Rows from block 13 of the encoder, named by matrix and row number. Rows with one number belong to one attention dimension. Each number is 500 + 40 x the weight over its row's rms, rounded and kept within 0 to 999. All counts start at 0. Numbers have three digits each. After the name is the row's rms in percent of the matrix's.
# v: attention query, key and value (stacked) (encoder.blocks.13.attn.qkv.weight, 864x320, the v third), inputs 0-159
# proj: attention output (encoder.blocks.13.attn.proj.weight, 320x288, transposed), outputs 0-159
v.94 115:505511534538509541456576583523494478466531458562499457566568429502492531510518502480590547540414465527511461612476532460433428499489439584516513506503524548562477465499489514474498443514445569487539473513519506440513503478548509512441488511440473473439450559485451525518460501496411439452482515526563539430486458497527527495515515478468562435473528526467542468516480521465549408501495448482579476566483495474393518520571454532514463476527537514471541414575440533387521466472497570
proj.94 114:542512457442458492543535473495471546525456549475454542426484521479524479523449489470463472499536455493517508446446530528409536566500520440450520523508493483439508517532480491528510517484535497478459562494537540486486541534467501521573539558495575485490508506496545457570558455518501475482560518547457419408497500529522510523487535456470494516524529508556460496474524482498464555514467510524526456487503443477600441487503542450459593522442521445477542552511503463528493535583509555
v.95 088:462599448494428424489433451484550495568501564492468561475440555555428490546464509473433556510519531462536492448486468522529495459493519494535467483522467478498492563591572502528497530491516467509444548527449492540505470556479521476531561450513509465533496493505475501466492547496548523518558546500506470600482513508447516526506545572550462540525501489501420521459502495479446607525490559489426554470456502516581462509456528495495567516457524498548462551434543501535426554451480450
proj.95 084:492442510530487536481467509541476459513514408509489507553475536509464495447545479498523500534483468492535426504555522430556522474412507553541465504472502482570488430459486531513476500497515489495568494495501502519471548520580506511428460482549457559431450524536440516447461560482481571487471515473520522519541522577474514453487501538519467481445512427435560497519474444500526447494507445464458501482522539521409548513489464584559402509564486524491493490510426513467518408493495473
v.96 081:449577482523455503493477527505475512465530468478500528484479568543468477552466511496540525443579522421553519446517454410353576497446529451522527534457609421451485518448499511517540434452496452462498516517519512420523469519524528531516619491480493468461534506449494487515516555560478526517558514510426550535486501495476439599522472479539444419483515506561581468496485534511492546524498568515416531491549505493580502482558529526418489510515440540510565471491537455520497557420504513
proj.96 084:480481450439524496449506473501496478490472466497601434471445478453542492361557524556492526509439503487516460464497497503597483477511504497444537491496425539477495511545394573444434519491469515439527473515473485559518562476504494534458423514463498577540512488516537465480456498410448504497541450488553516494491460525514450520424477553437541498543467448496524541549513490493488524491548504511550496507537500526472502586533524533556489565502503532519507509500473524564501526489516531
v.97 109:504550451520468478529547540484506552507511506441465483425485571488467484468456469529451493477603471464471474444467513486503530539578547520468518469474437508473528523524493447465471615470534466494473556488560541456423554598460505471534566511490491459443507498514548571503503474537517494464505503543484425545535546500478434479476485506535426538484480503512439534535536551530476526518421557495499506456421512541588418507467492522401597482486511524545486570420513453493426460510483556
proj.97 125:468513562567576552464488524461474440424521510535600439546476458535460494431575493478509499504518517551488483497585505459539485423464491488535494505547501530465502488492469519524459467515478501528510420522446482550538530441563487496506478475495497532577428469497434520521478545410468511527507444433518579515467494517509541540481447509509535498465451477415528481529477503539532471508515489481501542493542474489496520506554467522554467581534414547514530514466483484476540528460514437
v.98 099:487529493516499484507517537494521508532429531478468485438481510531564469508421485546483513483548447472535479495522525506482514504567497518448525477526462572519480508521455468488447569468495505435480477464586565451493589550470528450521497483472486465482493508475578535518559480530535516450564456572445465533539539494477518522501487534450469544502531487523497580538525522514455483483434515510512421520423505510567459458460475520387569449487535520515513542460513449522539453583487567
proj.98 112:485484541546528577486543483454520438495550507484602505558469467531469504401572478461513541519474492516464519489508486462589499494439488538524494504486523499539498475483514494514475512535488438495488492531443472520563498475518503526516491478482483558555464430507461532472481523434477488471489468484563514540515481465509493532509451554546514471481461522446512481562479458526485491464570515478484561432503490504465497475520507541589446604585458516557466483447465496507506521438456453
v.99 113:549543526488527503551549417503521507561497500557544466493480572484450483473422480525490526496514471531424487516466536478537522438543477474518483518493401441516472552569550478401509552459540481620481479493466490545482504544468506505471425543454518514501488488488576552516546476460567538487520553493541508553510580512505466439482522482599538571499422531517451525517473480492451530448480493489453554445437527501543516531452467534546553491492460487518489530526495532526435488506525413
proj.99 103:490491533494511517488465542471516485443551521540505535479504471562466503505492485517520508479535538456571570469543471511485529443445554523523539510585539542441532485402446531535467497556497434489460473507443517455473543494513509508521509447457511508520503487467439491500404524514447475590476451486544497542436493521484526448488518484586467503549489478461534476548525528524500477571506513532488552438591462496519533422524504568543485531529481523517500417480524541461448528481447544
v.100 084:450548460463517423478519390502520598531456457563453518429532548491492507528521541541568494458478519455587468416471451504446494471482451542532523504460504470478461526532478507516583468453472515552505483531503544510502488540511538533552485500521503478546496483530454485460462449515442547494491499467396472560499524509452449603488449490544479517487609470509510556504482457452494512523486542524416473452562543449487475491478486484468480574582515581508482496516493496550447550432507468
proj.100 096:577489470482483454500457526463489454474548543453519499504469541467525477520490499546527543503508507519431510555529500466511482486507546474448468489463421436417477518504457545483434514513541529482456537539502534445512546460470500441499489464458447459436532554486523451515480543470477501539448494496529511457519543483479512464504576512437531447498452484483451439604537506503473495494526524501567541573457554530485463510533576463536524553446478476502525508478531487514575538489521547
v.101 075:445508512498466552520550524513515519471587555517545482532479502499540565462424541430518602543438503588533530489492519547511468495467503505467486530514474595502561515521486486464438492466538477477461455505555501475539486544521534509463462536515513541480467573519428589520546514524488504565446493497512552487494494480503500467495504578480484535447501488477430481530499503565483408576472482542518530532459519540407487511467470536534474479540544542510441506474462496482468499456455557
proj.101 074:523551584488510482503507456550517513508449501461460494547564544562526536548534511492553417509502518468463490525523463473433552590527515493585528517497460517545432455381513495527508469481516444550543581513471554547487498507512551577553498512468522454539513491500499502504519525561467568464505471494520460464452484533512430543480475475532467467542491582507522513469446499545456506475586454561556465487456478433567495510538481451504498538450497479422567477538499492518499500549471514
v.102 115:492505478565536514526579460521529552489503455543471373501494526483505468520452469515457496558471472583447512538495509465462505487509507542513552494496467517559491501517547514453481525541491502502519427511500501523480519486516492462477459587485527486469449527537594597573521471493579494524488537502578563483489580467546553449548579487501497527522499569485477444509474563488530404467519457478493535493405492530479550587414434570527458427445461469498527492510551512455435500565561447
proj.102 102:435482542449469481479436507440476465478503520417508520517544441468531503464493551489553522449513575469543558459485524528474485456475519479566461451506543515490518513438519518495544491529483484418507476472431449488442501520513525548471462529581543498614639457504402468475524506507468519517497546543466449513449483572458449504480457513524535552487469480500485547431512451469495521584516572484528543482619477485562500391588485504573545535462487549456526505552526475429492453474501565
v.103 076:503470511481466416509508443536460504491556478534532529521484493493545500521515557477510557472446575484456507517523513549466499534429531557599506477502546530468438478547518491497496471537444446481492556449497538548588395527510469531452475475468462528584428436497498434451465459529438516500505465449531443473509482446498533573485545525466476538548537416440545495495491435519550518531507541564600546505535539465516503464526533415480470545585528590496462470463493497521467512522456458
proj.103 069:484514443503513466458426508504467478563454522526490497505534495487510518572544518580511443501545460440514527572435471468515515539539485530439497466453475477500578524501504436487555523521509571505503479573507519418452520492498482427490541555529525487442565532500498521518573507541526465471392538538536449463531538509503518473514462490485539505442448489510461483527537535455470505445449509491500429581504565538555527543456511547484530468432501521565467495511478531515521425480484480
v.104 095:518477468543515610516487480530468454488519527502513453584541417493488480477556504456481495508424544596477550507490531440527511498422449474521517504489488438494509483530564534515487481543476513496548532494523445549517506431510500474462493484530527569493548539528451555506549540448507494459503548450580539494496534483572580505484522514520528448480480592459509496483441509515527471481532451462469540482475535497482544463569502485575437463544450516489509479567554581491469506425520466
proj.104 101:520500453441498442534508538521502545547421492440405561427499510545536483576458516496509496486521486447548461528450480540413543575589493484502528469494541526505519482537542469511598491496536521449493491468546583454434494518465513551484469519500489489523483462458553466505494431531518516501539545512445438494517479550512471487536540494490490549496573510546435547444544525427482546560486503487584477501454452445514508488524479473423538441464585489460477460537458466483489456579488518
v.105 089:523445504534475487503473485514480473502518444533492412575481471492481462510507411474475474563488544537464494565425548512564519516506508494549467472467469510522478449513548456490520535451458577476546482506494465469515562523553501491481532446452519499487545508522533502566525558481554504454469539506556472513461532476584574376517610528481549433470451521389477492483422537514528444542509443509532463508496541480468505548463418547553483467432488473540523533491480531444566482463503452
proj.105 081:453522508523540542521576469443542456494483516501399535430570502469550516508490537462548442471525514454558502505476487548429522470534490471511488500517511527501514529425536471588538502584511428481475486458488504451495481490432509511527497578544465462588535498519396537536542452586513516573508555516486508495462462517446435557511474460523480594495546533612495544450496469517501497531496465507502491510517437507561476438533512450479524482528531498509481446562542463434439533514507555
v.106 109:535448473512471550509457428504468419490548515512515528585527405482502525495566459475458502478459527525497519524570519476481457494438485443497474499514545450492507497495503538501521490550456452482534479480455459499562456437534436554495534506470520509589525484505404477531487525459479476530471528491546497494508509475495519440530500462457589421508511489523509435497491481450539521495575522482530523539541492465449515568577564495604414517517460465500547442537515565485528543451549534
proj.106 128:474548471453454492500497533519549535518406461468415543417542483500553519541439494535498494504511472481583458505448505493444516538531508525455546505515480483496472474525494474493499466461510523507474523505558515476412491546455554537491465526524503504506543532475591471503475461565500499466526550553483462482486492485509467528508483472428466524501571523518501530443518488433478521522466469532518455513426497444537517491426486470443559444487544479509489461553533499499471439569511534
v.107 080:424600547471428556489573579488549442520464476549487555414491518458456472514530500478496484441500465429473472480512478439547514482519505453499478503451462505499479505516478451478474477457470588534491445530458495504478523562517525519500448450459445505479547550517500456518449413471514503555573507504426452492485457513508423555494473541497509542484453445502437567499474464529480585565502510510493457492487559489478487518407406559466574501489478501468503544506457526496555493494518464
proj.107 082:571466556592553481477469494481519551431526563511489493492501458507447577454553480451514491535484529494453583544532479587526495495458509560515478553507518540380538475476549524587497519550546470541428557546519493586538453463490552526589574472463508509530406585504447561546530545495480514623505418526490502519486539455498537493497478498503459457509470592452466438490468500547511432528495486530390508457513520538552511506559532493518468564483480497484536544460566545477491532461421502
v.108 085:515519553539487497497469569527529428516472470455525489499506470492569493456500461497483487472471458516412480522441529501575445530525487473461495511539459503546505451455522511493426509490467531453493498507555472512465510519496503501501417482501474472494584550563535504577488533460511501556502497531574474507506491484527570444468488535452496455551389461517409509538470464506529545478486415482538478477477451541490496483516505482522474499404527465449530435536545514500529481490497457
proj.108 107:451479514535538508531510515497557538525477486540455524531496510554525524510475468446447452488534476492555478497444511513460511534547498515523534475511563519499460500492559488513549503557478440527538476508481467504504471499489499522520509470525552441514440523458496534518484473530523475467548485542482465562481495498549490471509477496535474553434545548495551451437461502471482426523447496497446442508529490500502500456446472498469515481552556480471546477527469523474501478513477503
v.109 098:532495510568577585509500545513496435488543521491478542543508429520493548505525514500467472526445537601471515515497522451501432501433472488454525542462499553542501458414458547450503494543452567460521432482514463521556476525467459494482444464509465491536490540504405475548531503433458427524506469503566514499500467453525554446486465558446538431495463549477492495495461532523524554531547461496520439568544517531377483497558512472554429524497560445471528489491423547503605496492504558
proj.109 105:549450497522464484518525494507552527560396454518422489492528493530496505567410460465488456493497504488499515460436525528450542531532479532523499487510491504468505525451598486491558479530538480544478550489511487484476529579499496503514538547481538430485485483514577521525509427560532520467539524512453438520496531513498498493544535447536518554479552559537484489461470466467518489499454462518537457500439486490539503501483487484393569468487503447432517511567472451478448482502500538
v.110 097:536534488430489452542455439506484557480499485454460549448506544534468501516430479514533507498552518471559498455506503511405523472479498451505504513502595426435479572568476497558524567448549464491440580476447553451447442483504536505544542510523528519519485463509522498460486480600529548498554510482430472532520491458495482573527493431559445553536538464527553441479482478493481542453460542474478523464540520498597494442511549445486555499474463536535479486472509438569439530489495479
proj.110 102:435524519490478529467550494488441447524574529485590449514418499501487536367507501521523536543490471489527483532540485440581496426489538461440508503484442498540496540507439548435442468550451496458466457539522473549513551454466485526475484510477530557525470484524459520468458537397468487455479509470525549493479484487504494537458450517491513454499510450452508512570548513503502539506550524458533583552485495478473503552546543549549465479534486535571508496487511539515512465530550494
v.111 111:531515503467524531505507502500508506520454499481485453430531505531495434538400460523481489519531427515442486496492553497548506554567540555469501494485415508525494523527538418453507525504500540490468515471559547453448576579484526486524503475494485483458497503497577534481512484484533494498543511530466432516495537500519480455499525569521409547526437528522457557511491536522496525525452528481503471491456509499553459501441459520428618448452551491486477542430495451482420454531434519
proj.111 118:483482532564527527489555502494489444494582478523546458560449470506458494396583471496498527451500554511505505459545485510587490444441529502514477468514502538455478521501479542527496502518442487512498475516444462528565488493493485500553495504476510541526445470522406487518475515472473537546489457496545539553511528474472530497518461520518534443510460472436520494591484472548526493484506539485454535448582451541498480504521459568570490582535439527513480466494499541484481543449459477
v.112 096:499489542568557555450421458488505433478543550526477529595494403516468529499548471468503487511392582549523516495550478475498489484406481466495463509522557463496521462493455508517498410556494511489552465524517467485566480482505466457431441499519541554513513495514373463508510536425465423508499483491551481494503480497548522532520518508478527458494501536421472489504494456464506501479538468441481488579551527532412491476571547482598421514554534461458477457566522541487595519446512535
proj.112 110:533504469483477492524485489506494564534452490503432525465563552486528509606456482500516500482519488459514461491478501496452510599544492535507532492511529498542452471517563478481555506480555512493503575466555557454462515581476545497500506500475500423482536542478567502482518478577491469443530557527439446499541436512458471459522568475456508550460554532530486492479517521447511545490490499487529451505443498492516488474484467455389539414493596470498477493552513474485420479550510499
v.113 104:469519517478557501471455495468527530469503540486503599555511443524518518507573494496571472507499563449501473535539428487423468470421471473500513523485596525453521479471432559584526460547437486438519529528493501520561491460521543499471482455524492478481410501514382409463443496510440475540506460475459511460523423492460450552495440446538515447536553496549555480482500484441504505535513527514510456535551467474427535504565524495516433589552514471450492458515420509486532506465495553
proj.113 101:541496460422429475505478482499425565553443481502489494481513520499492455574429523495513469571469478505494462483469503484481515554533438456460511525454433480524483500601545463468475495421557546534498509512583504482480508483495451466489526500482521486471556543526578515477545470497552525455495587479476420485508473493490479545516550517465475507493490480480474510528506474481480581444522470465575486518449524524516480561434533426432464437494510474538475480524503491466517533505535468
v.114 097:511546480450449474501465491505432475504515513466507556508492524510517489473515468472534454454558588437508571506482506514555457546492504433518478490519571459461462459475529512628484474522498433519505549462435490473532425443574516525526512446474495498534527476454543442506452567534532532493484472430442462486477455501500503608486529496449519512507466445507471443528485477468487550480516531488509500456577466456492518482562567443512475537484486556468499525502522485477556492467511500
proj.114 088:465517397457441522517533412533478569522441467516504496451508505550501571502469525525475527581477423443539476499505464469520474506548454504514505453486473510518497514597510490459478563447567585490482485558535495478491513518383450509468526504582489473449479569472487494536575445510490535498474554480441552504483493528492423546508514439469464491511567527600519467511530541504446466516518489434474479524414509513457463580478493520493491439536522500512497468502460541568479546513536474
v.115 121:483539430487489497535564514506491537534482525464485471441458541468492451545445486529498504495509400483460471515492508504457480544594511504478467486499449525561522506539525456465486509498518534464429519464564540451417551599483463471547515566442517456466503547480581560522553504549537486480519479510505437536511542536504536520503518513476460493460470560561448588526482520580473520524519546498467529491416482534534464460500492561398593479468484511501503530435585458481452457491472521
proj.115 127:499443557498558495520512520487532452490584491488568476552455460504487479408558508449506514494561548565561531497538478505597483416449509524482477480532533546442511522452403533562514498517482468457560430500448483546538507471494509540517451483517510546576459400499399506481489497441460491521511400459495555497469507522452449498495404507559514520537439488442520522432513504492491479519525522550503548498578492523483499517552471535612486553521499525550512479480451475538518480478502505
v.116 104:488514554475521500490490572474555461505487498562519589437484453507572539445553503480479525449436514500523459475507478565557465504450479494500503538490499551494461507460473518553467464447474583496469460498476484505536483510486464527503419417537487533513464575510368443497482485539416449555497448457456487490532450513467484515464426541467500449501544432494451543501500520521492564566446465490510416509581524503434469441447453486509510566537536510494537452493455536541535514512472528
proj.116 102:598474496498544490544488480502464536483474526433489513538524491509458466636527485521495525510548511506434544539521504486508553513522499503524476518442529420492527493494624470502493563497519472575516591492528514504484497506515524460535567478459544429462475503513544528534564465538557513444515440487524493541516477455482555516536596542519456504467453583508447473524491528481484530473533468515460504486422459540462470506517520448412504440428494486466493570499510519478479541544494457
v.117 114:539488526515520528459443452500481475429538513475493546546495438496518500468567520484511515447447561516570474459573473450473516489385447480512491507512549471468541494497462569517556421515440521450579499511501439457560450453493511497441442470540467532511529494493397506517508548503489494507464468512532515520494467500535520516482503474433540414497549495495528504486500505478548528508534483474465487573542513490444512511567520454542402566557463460479540451535486526510590550448559524
proj.117 129:520511477503449501508510504512491529539442483501452493428539539516518504552410520534466508525467435487474489503449543491466479546582461545442506515490466522523458454541553483445535501511550543520481509454514565498458532550502526514527510526501509426459488554492599514484506441521487490483487518535453436462501503517509507442527532471448468530493536543511459508519462536486520499471464415555530479486432462478505497485458530467370551395426584454492513510537534451481501460595496553
v.118 108:498475572502490524509518469504485465505539482533566525545485457460504516510552508458527498519446546533502523508516480465541495433489456494479506537486502536492495458453476585494507468554461521510550430526494475559569397483498458542521468458495466515537491460467464497556485497445445496548524473477493537445509525495484540472473465524418575500499469489530502499479459498483512562477578477477509523495549508468403536547543502530545408520551507478496557490543445598504603522490521554
proj.118 131:503486478471474496531510501537515554530424510451431502435586497528492500527404473521489478517528484461524529516447531490450499563507526495506561493487546479528498501491542486487535515509557468487453595460523514447504499533459513514512524542510492440495532537513529484512504491559507504476483557561483419456492511481509467519505499450546479535494556553564435516421491474433515478502471486510556483510485532478499471454468513470463557418449567489487537505542511510485453482530496520
v.119 105:535463531519548538466508492535498419485521506505540476557476389470526519506556481466491513485477535567536498526586495449518447445456481526518493507522536465474524465452472569485481441548485502478514473499492484495517463481477442528462430495549526550480533531496361521548541555499454478553529504523536546492534472507515530489489456513478506388454475559460499524469478479495548530503592424437477521541572585456373518438555516532535436521538502474446523453527506538475578489443570541
proj.119 110:520490447486520469559483457510527558529442508460448534450561504526526516582431517527477498499508460470544478499435491542445548584560494503511503513491494471528513517527585481478569494510557518510522556422503575447465476517498498546550551534468494457463527500453575472454480463538506491436516506537447472457532481523495468454557539474473505553507533562516472529472497490484478491474437482506524454474472461496498504497439499459375534413455579437499533494524479464490488471560503492
v.120 068:462469534525579560539457521513528539457438474499475485528489509486484519560465480526504531461532508471551537416549467450430551440529547480537545494523501463432532459458436526574542471528494507428511545524448432417509494467443447489540512490541508495474546496480500517575571464582484495501530504555465527533528532571462419460550388494552486470461481517480610546475525497526447470521526504481413490499469547495535464407502514549430450509558483534503509420494557513521440463549467507
proj.120 069:483479513473509424475496450469503456452503512413546446456439510494495472467467561502484512470474535518486468544445541479494509441490542474486507516449465418558464539614524468443473470453447439539545521542470571470503482515489478437437530481455478529512507483501544456505461611493445557494502499486492584442522466458505476490503605596494488474524503494503513486568555471488511555457474509472548512480442455474505527567598481427467471479451463464465464599512483457549504451533514538
v.121 097:524515471395483400547486432471474496518500532496520533477465590514471483463488498521482479502560493487561521465499451548455555518553499492544473502518474511469496536540514467531498468469573491507413633531476586530495462569505520509497493507508476497529512428458541466435438441514427524461505544486437498518479489492428496602512474477491434535487445463569496538475505526494497567503456535492475513418541520499597455461488534474433525560516436570502516539482517442572490522526449508
proj.121 095:445494560573501564502499549530514477425535479545591464557499465512463510478534515508522548549486469501431546507527503440582474437469564501479546479497507463492479496497475528508498555506474538515529459542462441509576539480519537523437533504493496551497424522478442489501475550440517497517515462458584570500467500510514491483445490488526541437486466504451504483517496483556509438508517538451434493574511515501424513535550541564602463528524495543514543541436476543524557549485577421
v.122 132:533495541529556538473519478523497456455541492586508512539553445475486525520553483488552451493475574519518536518555473454492526466400457452530492525496557473472474468472489540502504416559445485541578500549461468482569446416498492521478454534519511521552519496496441480509472496480491498535487526476550555451506504457526506479500488432529573424484530517500533511465496475464534500458585468505508501541591507457442558551558481483557399541562477482485527469611492563480551541506549470
proj.122 150:503540445465443488518477518532481547494428516459450507427526537510556533586417552547488506527485494492528508531460521519392487545557517501477545488526522488492487501494558488494494507494544539463472561454571527486475494509495507493529562532513529473450531561499562483498534508542518487514508544548489442435488453484523481485508568465483473558493538505544489502469503531452506509518470520529537482534463496454554513459462548469391539437389532473515512473527550486458491471582499537
v.123 081:505558528515446448539570540515463575464489462546513499435500612554492493564454473526490554452555460458461478498522507531497596521546541549494559483499483587504481551499569456476508529482523484525445465455488582473490467553546580493554492466496456448480432503477600482489487459497522576573553563521497520481534498447536469552489501468528452521546527472545492491485485482544471445479531542516537511481452467449563538497487487533438548444458520537467559495446518440488481481566445539
proj.123 093:496440520506461509413456459458488468461566528498507494555497444459443508406558564533523501534447560498499564508477503468544488446480529473521474545475486476427482503457478532538414507525468475516479525541479437534554509452567440513478471528472502557492491467542412533554484525443526520509432440490537482527511515469495540525412464524522537494477481446435542453563546481531551509470477542492459549542582526527495490537507544525571484580533405509576473570457517574450508526453514456
v.124 090:496509531503468565506490502506479548426451516420467565485489481455489524528517542541449487493506464475500517405525479474432571456519505424483478487526507365458541562474577493519523514508527426478544519496503456464475467456518489514566521555509492499458498513511448534548589548558531540510529526505521576488503526528463480471530525441544516431482492596568498450507493488464514527495510504451483481479448491513533504466574539444512489480557462446527452505505498470536510529496561501
proj.124 083:489557491460525474557496518541456519544478454497533511450470527528506439430469540526519520499500432526513479546453478480535537468554483511479504561496520571518517477521404444466451481502459565479503489475546506466489527485527475560444481443428516546480477461479574456455399515474480553426468457498523567462513462488511492484514488529487480526591502444465547523538485534531408525517512515515484589489476485463521462547544522533486477475466484468524506474483466527527481527464459472
v.125 130:484540493396477440455404526482459477463515502464459570494497494520498532538528509518549482452532572401577493487525479565520501544457495470545469508475567529446462470488505538579501478462461520483538513483460547495564475510510535491530539387497499468557538481464443398439405510508430490509509480453430459494519415477453485608468435518431460501534510455516514479486497478470501595543507504514514421493602501455523495444520525443449503595527492517459549524484491476512583570424458560
proj.125 107:502498444519506562510547477515519508550465517461514459526474502454494491431504502514478558564453433500472510505502482444461430488509484496447506555438485487526552531587484487481499492463539550506498542544555435492500539484442511460461483533500456479401416593498527517528515496476527480443544483511544537457507511539512553530478510500424475464482521580491468510508474522542477517467477518462415497548399534536396459568504572478461438478460544526530499540483481542523536527534529520
v.126 112:487512493444459441529498515477525543508497494474515498429482583526479488492433477508519511506557461428516470483485474559499520504555538541510497485454451480496516579557497448494467579429523486512425523441529541468433566582477524532521598476473504443479494475493541502459504487574496566465506487506434444550532524497481449526492482543544433518498510490510513502488533524512492497517452571486454530475473531519583445448462471542450599508463498561509450518410516432510407504533467534
proj.126 134:508485540566511542446520478478500464469571518551574476555472458479477464387608513503526488509482542515507504475576489482586476440458507480457478515517476524453504501467440500529478494507468512496492440546480488553538508472530506468499478466493466575541447459499441527510475504394507502526514449442549594523472496502488467542469434520521521453490462477486539482546528466526487477511555533470497516514506490541497539557557501565565421581558464526524506503487460530534541490451503479
v.127 121:520448476473501495467431478524516531482460482494478523546531463562557543470541525526502542527435549470540507498504500562452432566455457511485460513517514563508533487530456513552516491547424509420512561542578554481554510482524498461469524476540484538517490498524397476415497548492450492472471425452511426468495473520521574570478495516424470469521619512457502544484489532497552463583483414497536476543514517510415490444505546447483459558520528535460504488512513488507563504481448537
proj.127 103:523470476511462562494503440526452511531436464422424496469559499472490468571454510499493483484456442504471474501492523439516488558550406482481534499433504490526502475549576501473535430492539523494513525472585544480519522535554484533472527490519497443509494514470530459500538517488542503437493584509495480483543485524527455507514508503426502462429526468536460513461469493464503563426459487505541419538435546462443513537506509438487501448520588466475501507523463482533539484544584519
v.128 082:526502491466539434508481436464529525561459517576474503512513477552549487508519535487535467462392517504508510471481459570513492556487481465537433488450442535476507489514484512491463513497428482521519524509491594542557490509472507496478454485531484534605506443485430483415448431494433499455528470484427435544486487467481491490477513566438514515485588395510530580542506473521522469522465447493544474523525517516496496482521511444477513563554547562552460520505498496549544494537463476
proj.128 079:550509490528467514549467498480441521517506489532503516525472539438483480617479439505486509556544480482389526570508489507433483531526460492535572505454494428514543506547569492521477576479509487573458533522511498479467467470601488450473540467490506518436487524526545542562516522493489493510453438457535521462532554436480577506544484526500522423455494565567514447545482511538523429443517507483457440517494555545451507527528557514439501523442462458571476535478530537440506511491548470
v.129 119:507473483496512525464411542539491552443487491495484535551561448549507508513602582481516501541437593478607492499555475464451487520400526487503539481461613542488489498518501527563482469501447509419585492489481492480584511415457498498501573442504496493497486512485398467455493576482448460502490447463485509460520458479505505494508478447495521413496617523451568414517490494474526483521556469494519433584532531476447504470488527459514445553540545519505522476501476507497550532442519532
proj.129 122:533535424432452484486482472481451505548439474428442510471469515426547434538455509516482534538464435497466427531458500518453461540572427486476481509476477457506520496556503468496527477460491545503502496487583513468439488513503453498464465514500509542520578524532573469507544485504492526448491555505472421456526496515553523552507493531400503557471502456562485502519529463463458593411431507474513465518444516476487458550535494439443577457499563443499468521564517464513502509521530545
v.130 115:505472487506491555472498452533469485486533514553516485581510419502504516536592493493533528498444580546537537517566505460484504480429461444550530513520550434479529447478522567477503449513497499498585496479473485543541431424487488539475454522519503492524503486497432496517513509487439462511512520464546518464515487440487531493491539472504535445508538501494536433476502507499515516486576463496518492493546509451405533530547521489550382472570465459468529436588450575524588536463562526
proj.130 140:493554469464440487489473539527504561517387481482419496462552526521550517560413496541542471487471475442519495545431494517429531522532488530487534505510490520499487514505496488493486485470541503509482510505547506489448488537501532521471534536510493501519536563497555467501518464504493518516483585587448451419457464493531478531475506468419506538512552544570477516442480480434500527496493489543539493523457469452553525534481498471438558449432573499486517480554516502468512471584516556
v.131 084:494463548528499563488529471527565441483474540561522512533475434544543515455558531452447540513419529568484469497550499512563425482416528541517515459493437504486469445501439556512480498488488467436547479518538546535548464455447476513514451471469514519524507483508429516561557489480423416511491490533515568497529504532494523449462495506501524440479517475433446568551509497566562507560546445489464509524545522482394484489453455525534424514570552518455513461500459584493546460517538477
proj.131 096:587542549552496432486437461551502522491445482485461518438554534487474482651500476532509441530498511496471469529439522511424539496508465477573498511495497487493493446514564428532513559452566479579523521521495549476475513508535488454531512481482541460454470548543550486516503511534562530486499511494521475504488488485527545471565560533507486540468467546535509421467469495453503493479532462515511484500449535463527563462493485430460563517519500462430498531537482492441461502507513501
v.132 111:510467523497480494491460482520491497441537492507502510547550455528495518533579531448550462513515580508569492518589485472495507442408513455535485493503557491519514483471513589510518452558431505443590428542463460479578452435546480569518518468521505512540525490480416453529486507454481505489518452496503558475522454485509492530493512483453523391503497543483596480478485486447526516478602518483548479544553507489442510519542492447579387507521490482461519455553464540505590550474576525
proj.132 129:485536423456440474526520529513497548565453492481411532445557559466545533519454531500536484526524465476538494485442481538414511584565477512479510487502500496469479481554491491494506479479538488525471520513564527504446478546460536499506483554505469480474556584473568504518512446545525525499520589542461416448481460485524476522504506444475487529490574493588469499479521493449514516484485486524518492525453460471538522513439506483424564457468546413492480464542541510529460436571492543
v.133 084:512451492541495533530489521489463468472425540413473437572518464544541460555465479518478519579443419502471501517492562424480500559565516531477486462488408475531585510541505476422485517566478496477525532465515459479427530528488464491499516568484513536458565489557496535475605564524566448419426525549561496551476546470540542398528547559543443455468471576459498457490511545552519451470452482456543504516378501509502518462516514506518542418460487464487481474507492492508478481558506437
proj.133 087:430521521481528478495490475506525479501524459552504475484536488500472517461570468498554484434481524498506475503472507473515534452515470470550492466571498559523480438435483484508502418502509503491481399510471465541501468520539523546526464480513524515586490461451513542509483475510487469517573544494481506445505466487491411506517465441477533531482535522463505545421488494467537510502522430509473495453579508413545548468525445569553470495536494470486495523506476457487498505524509508
v.134 099:552484469454503540483500498515441555452442556435447422476522588473454466577420483485462532537516419474450492532504553512446545576567496519514500517488487486584498512551545425465495553466506517489461573490516478426448581583493487459547560538514529470440547551481543537482514532521513509479487480502509461542521500490522505454533525486560455504512481546594503477465506575526453472539453547503494511474430503545522480533523518498479570460447514520485453553485550426464442488531500498
proj.134 108:485506531536543509475515475460515470457564508565555503527446438539509473379522516485531537453555557491568535438542483478540493397448524504477475523469512582439497482474408515554491447557423527458544460508461482526562524455547478509493453472517491572571496437440445539446435495465490492493554455508506570478512468538436443533491442507501549454500477457427550518513455469483515472530526528492470500446575487459458515479503486554553440573548489502513505501481458450504556455466527505
v.135 130:505449498556501577462475479508451467441515460499500524567553395504494534464591495464513482473436590516560496461558500469511496520409504499508502518529518444493520469466497568512518420557460483466567487537458475479537447419523456549468440504544504574523502509494384509475525564481484471496500478515531542451503486503525516525513494465456540397449513535471542460503465483473550526470546477446505464562562518482421526506543519436561387544554496430438502460576492574516577504463558471
proj.135 146:523514433487477477524514531536496560551454487481437506425538552491562509590437514545475482546479447492468472568459525499407510526556455526493496493492511463513457480536548512439521519451519545501482506460578553476437517584477508511489542548503489457439502546495587522490482488520475505447497541590474465486497475497526523462538556519451478583493540504557479457504487536485513473474461449553525449498422487462516515472478516470447571403440565481492524473532525471492512478565518562
v.136 087:470448504565484527515469515489546482467567555502518444522542463490469547475537511500501508541458515500502546522506471466474475461407484476578488538516531460561498483436527544461565453532523513499538431499500457499546436429551492501478534510471523495471466550470365477516506514456405504549459497445541593472500487462504497434487469467545489437560522545505512467491516529445525478499521485523482513533536551485430519555506463531557374423593510523547593497526536574517471508375548547
proj.136 097:500532437460462493520468514536497560509380452426482499461614522504536467506461503526563456521473512518492474463497456538414538538545505463460531522498493476440447487509483436485476470513517527487477483522546509470505503510501516537503505497480487479541523515507570478462512473570569504510512535564459447450491459538507505502455501493459473524489520509546473545466534505436500580460450502534543479515491452442568475478473466460472579506431516487430523480511497458442450534550444508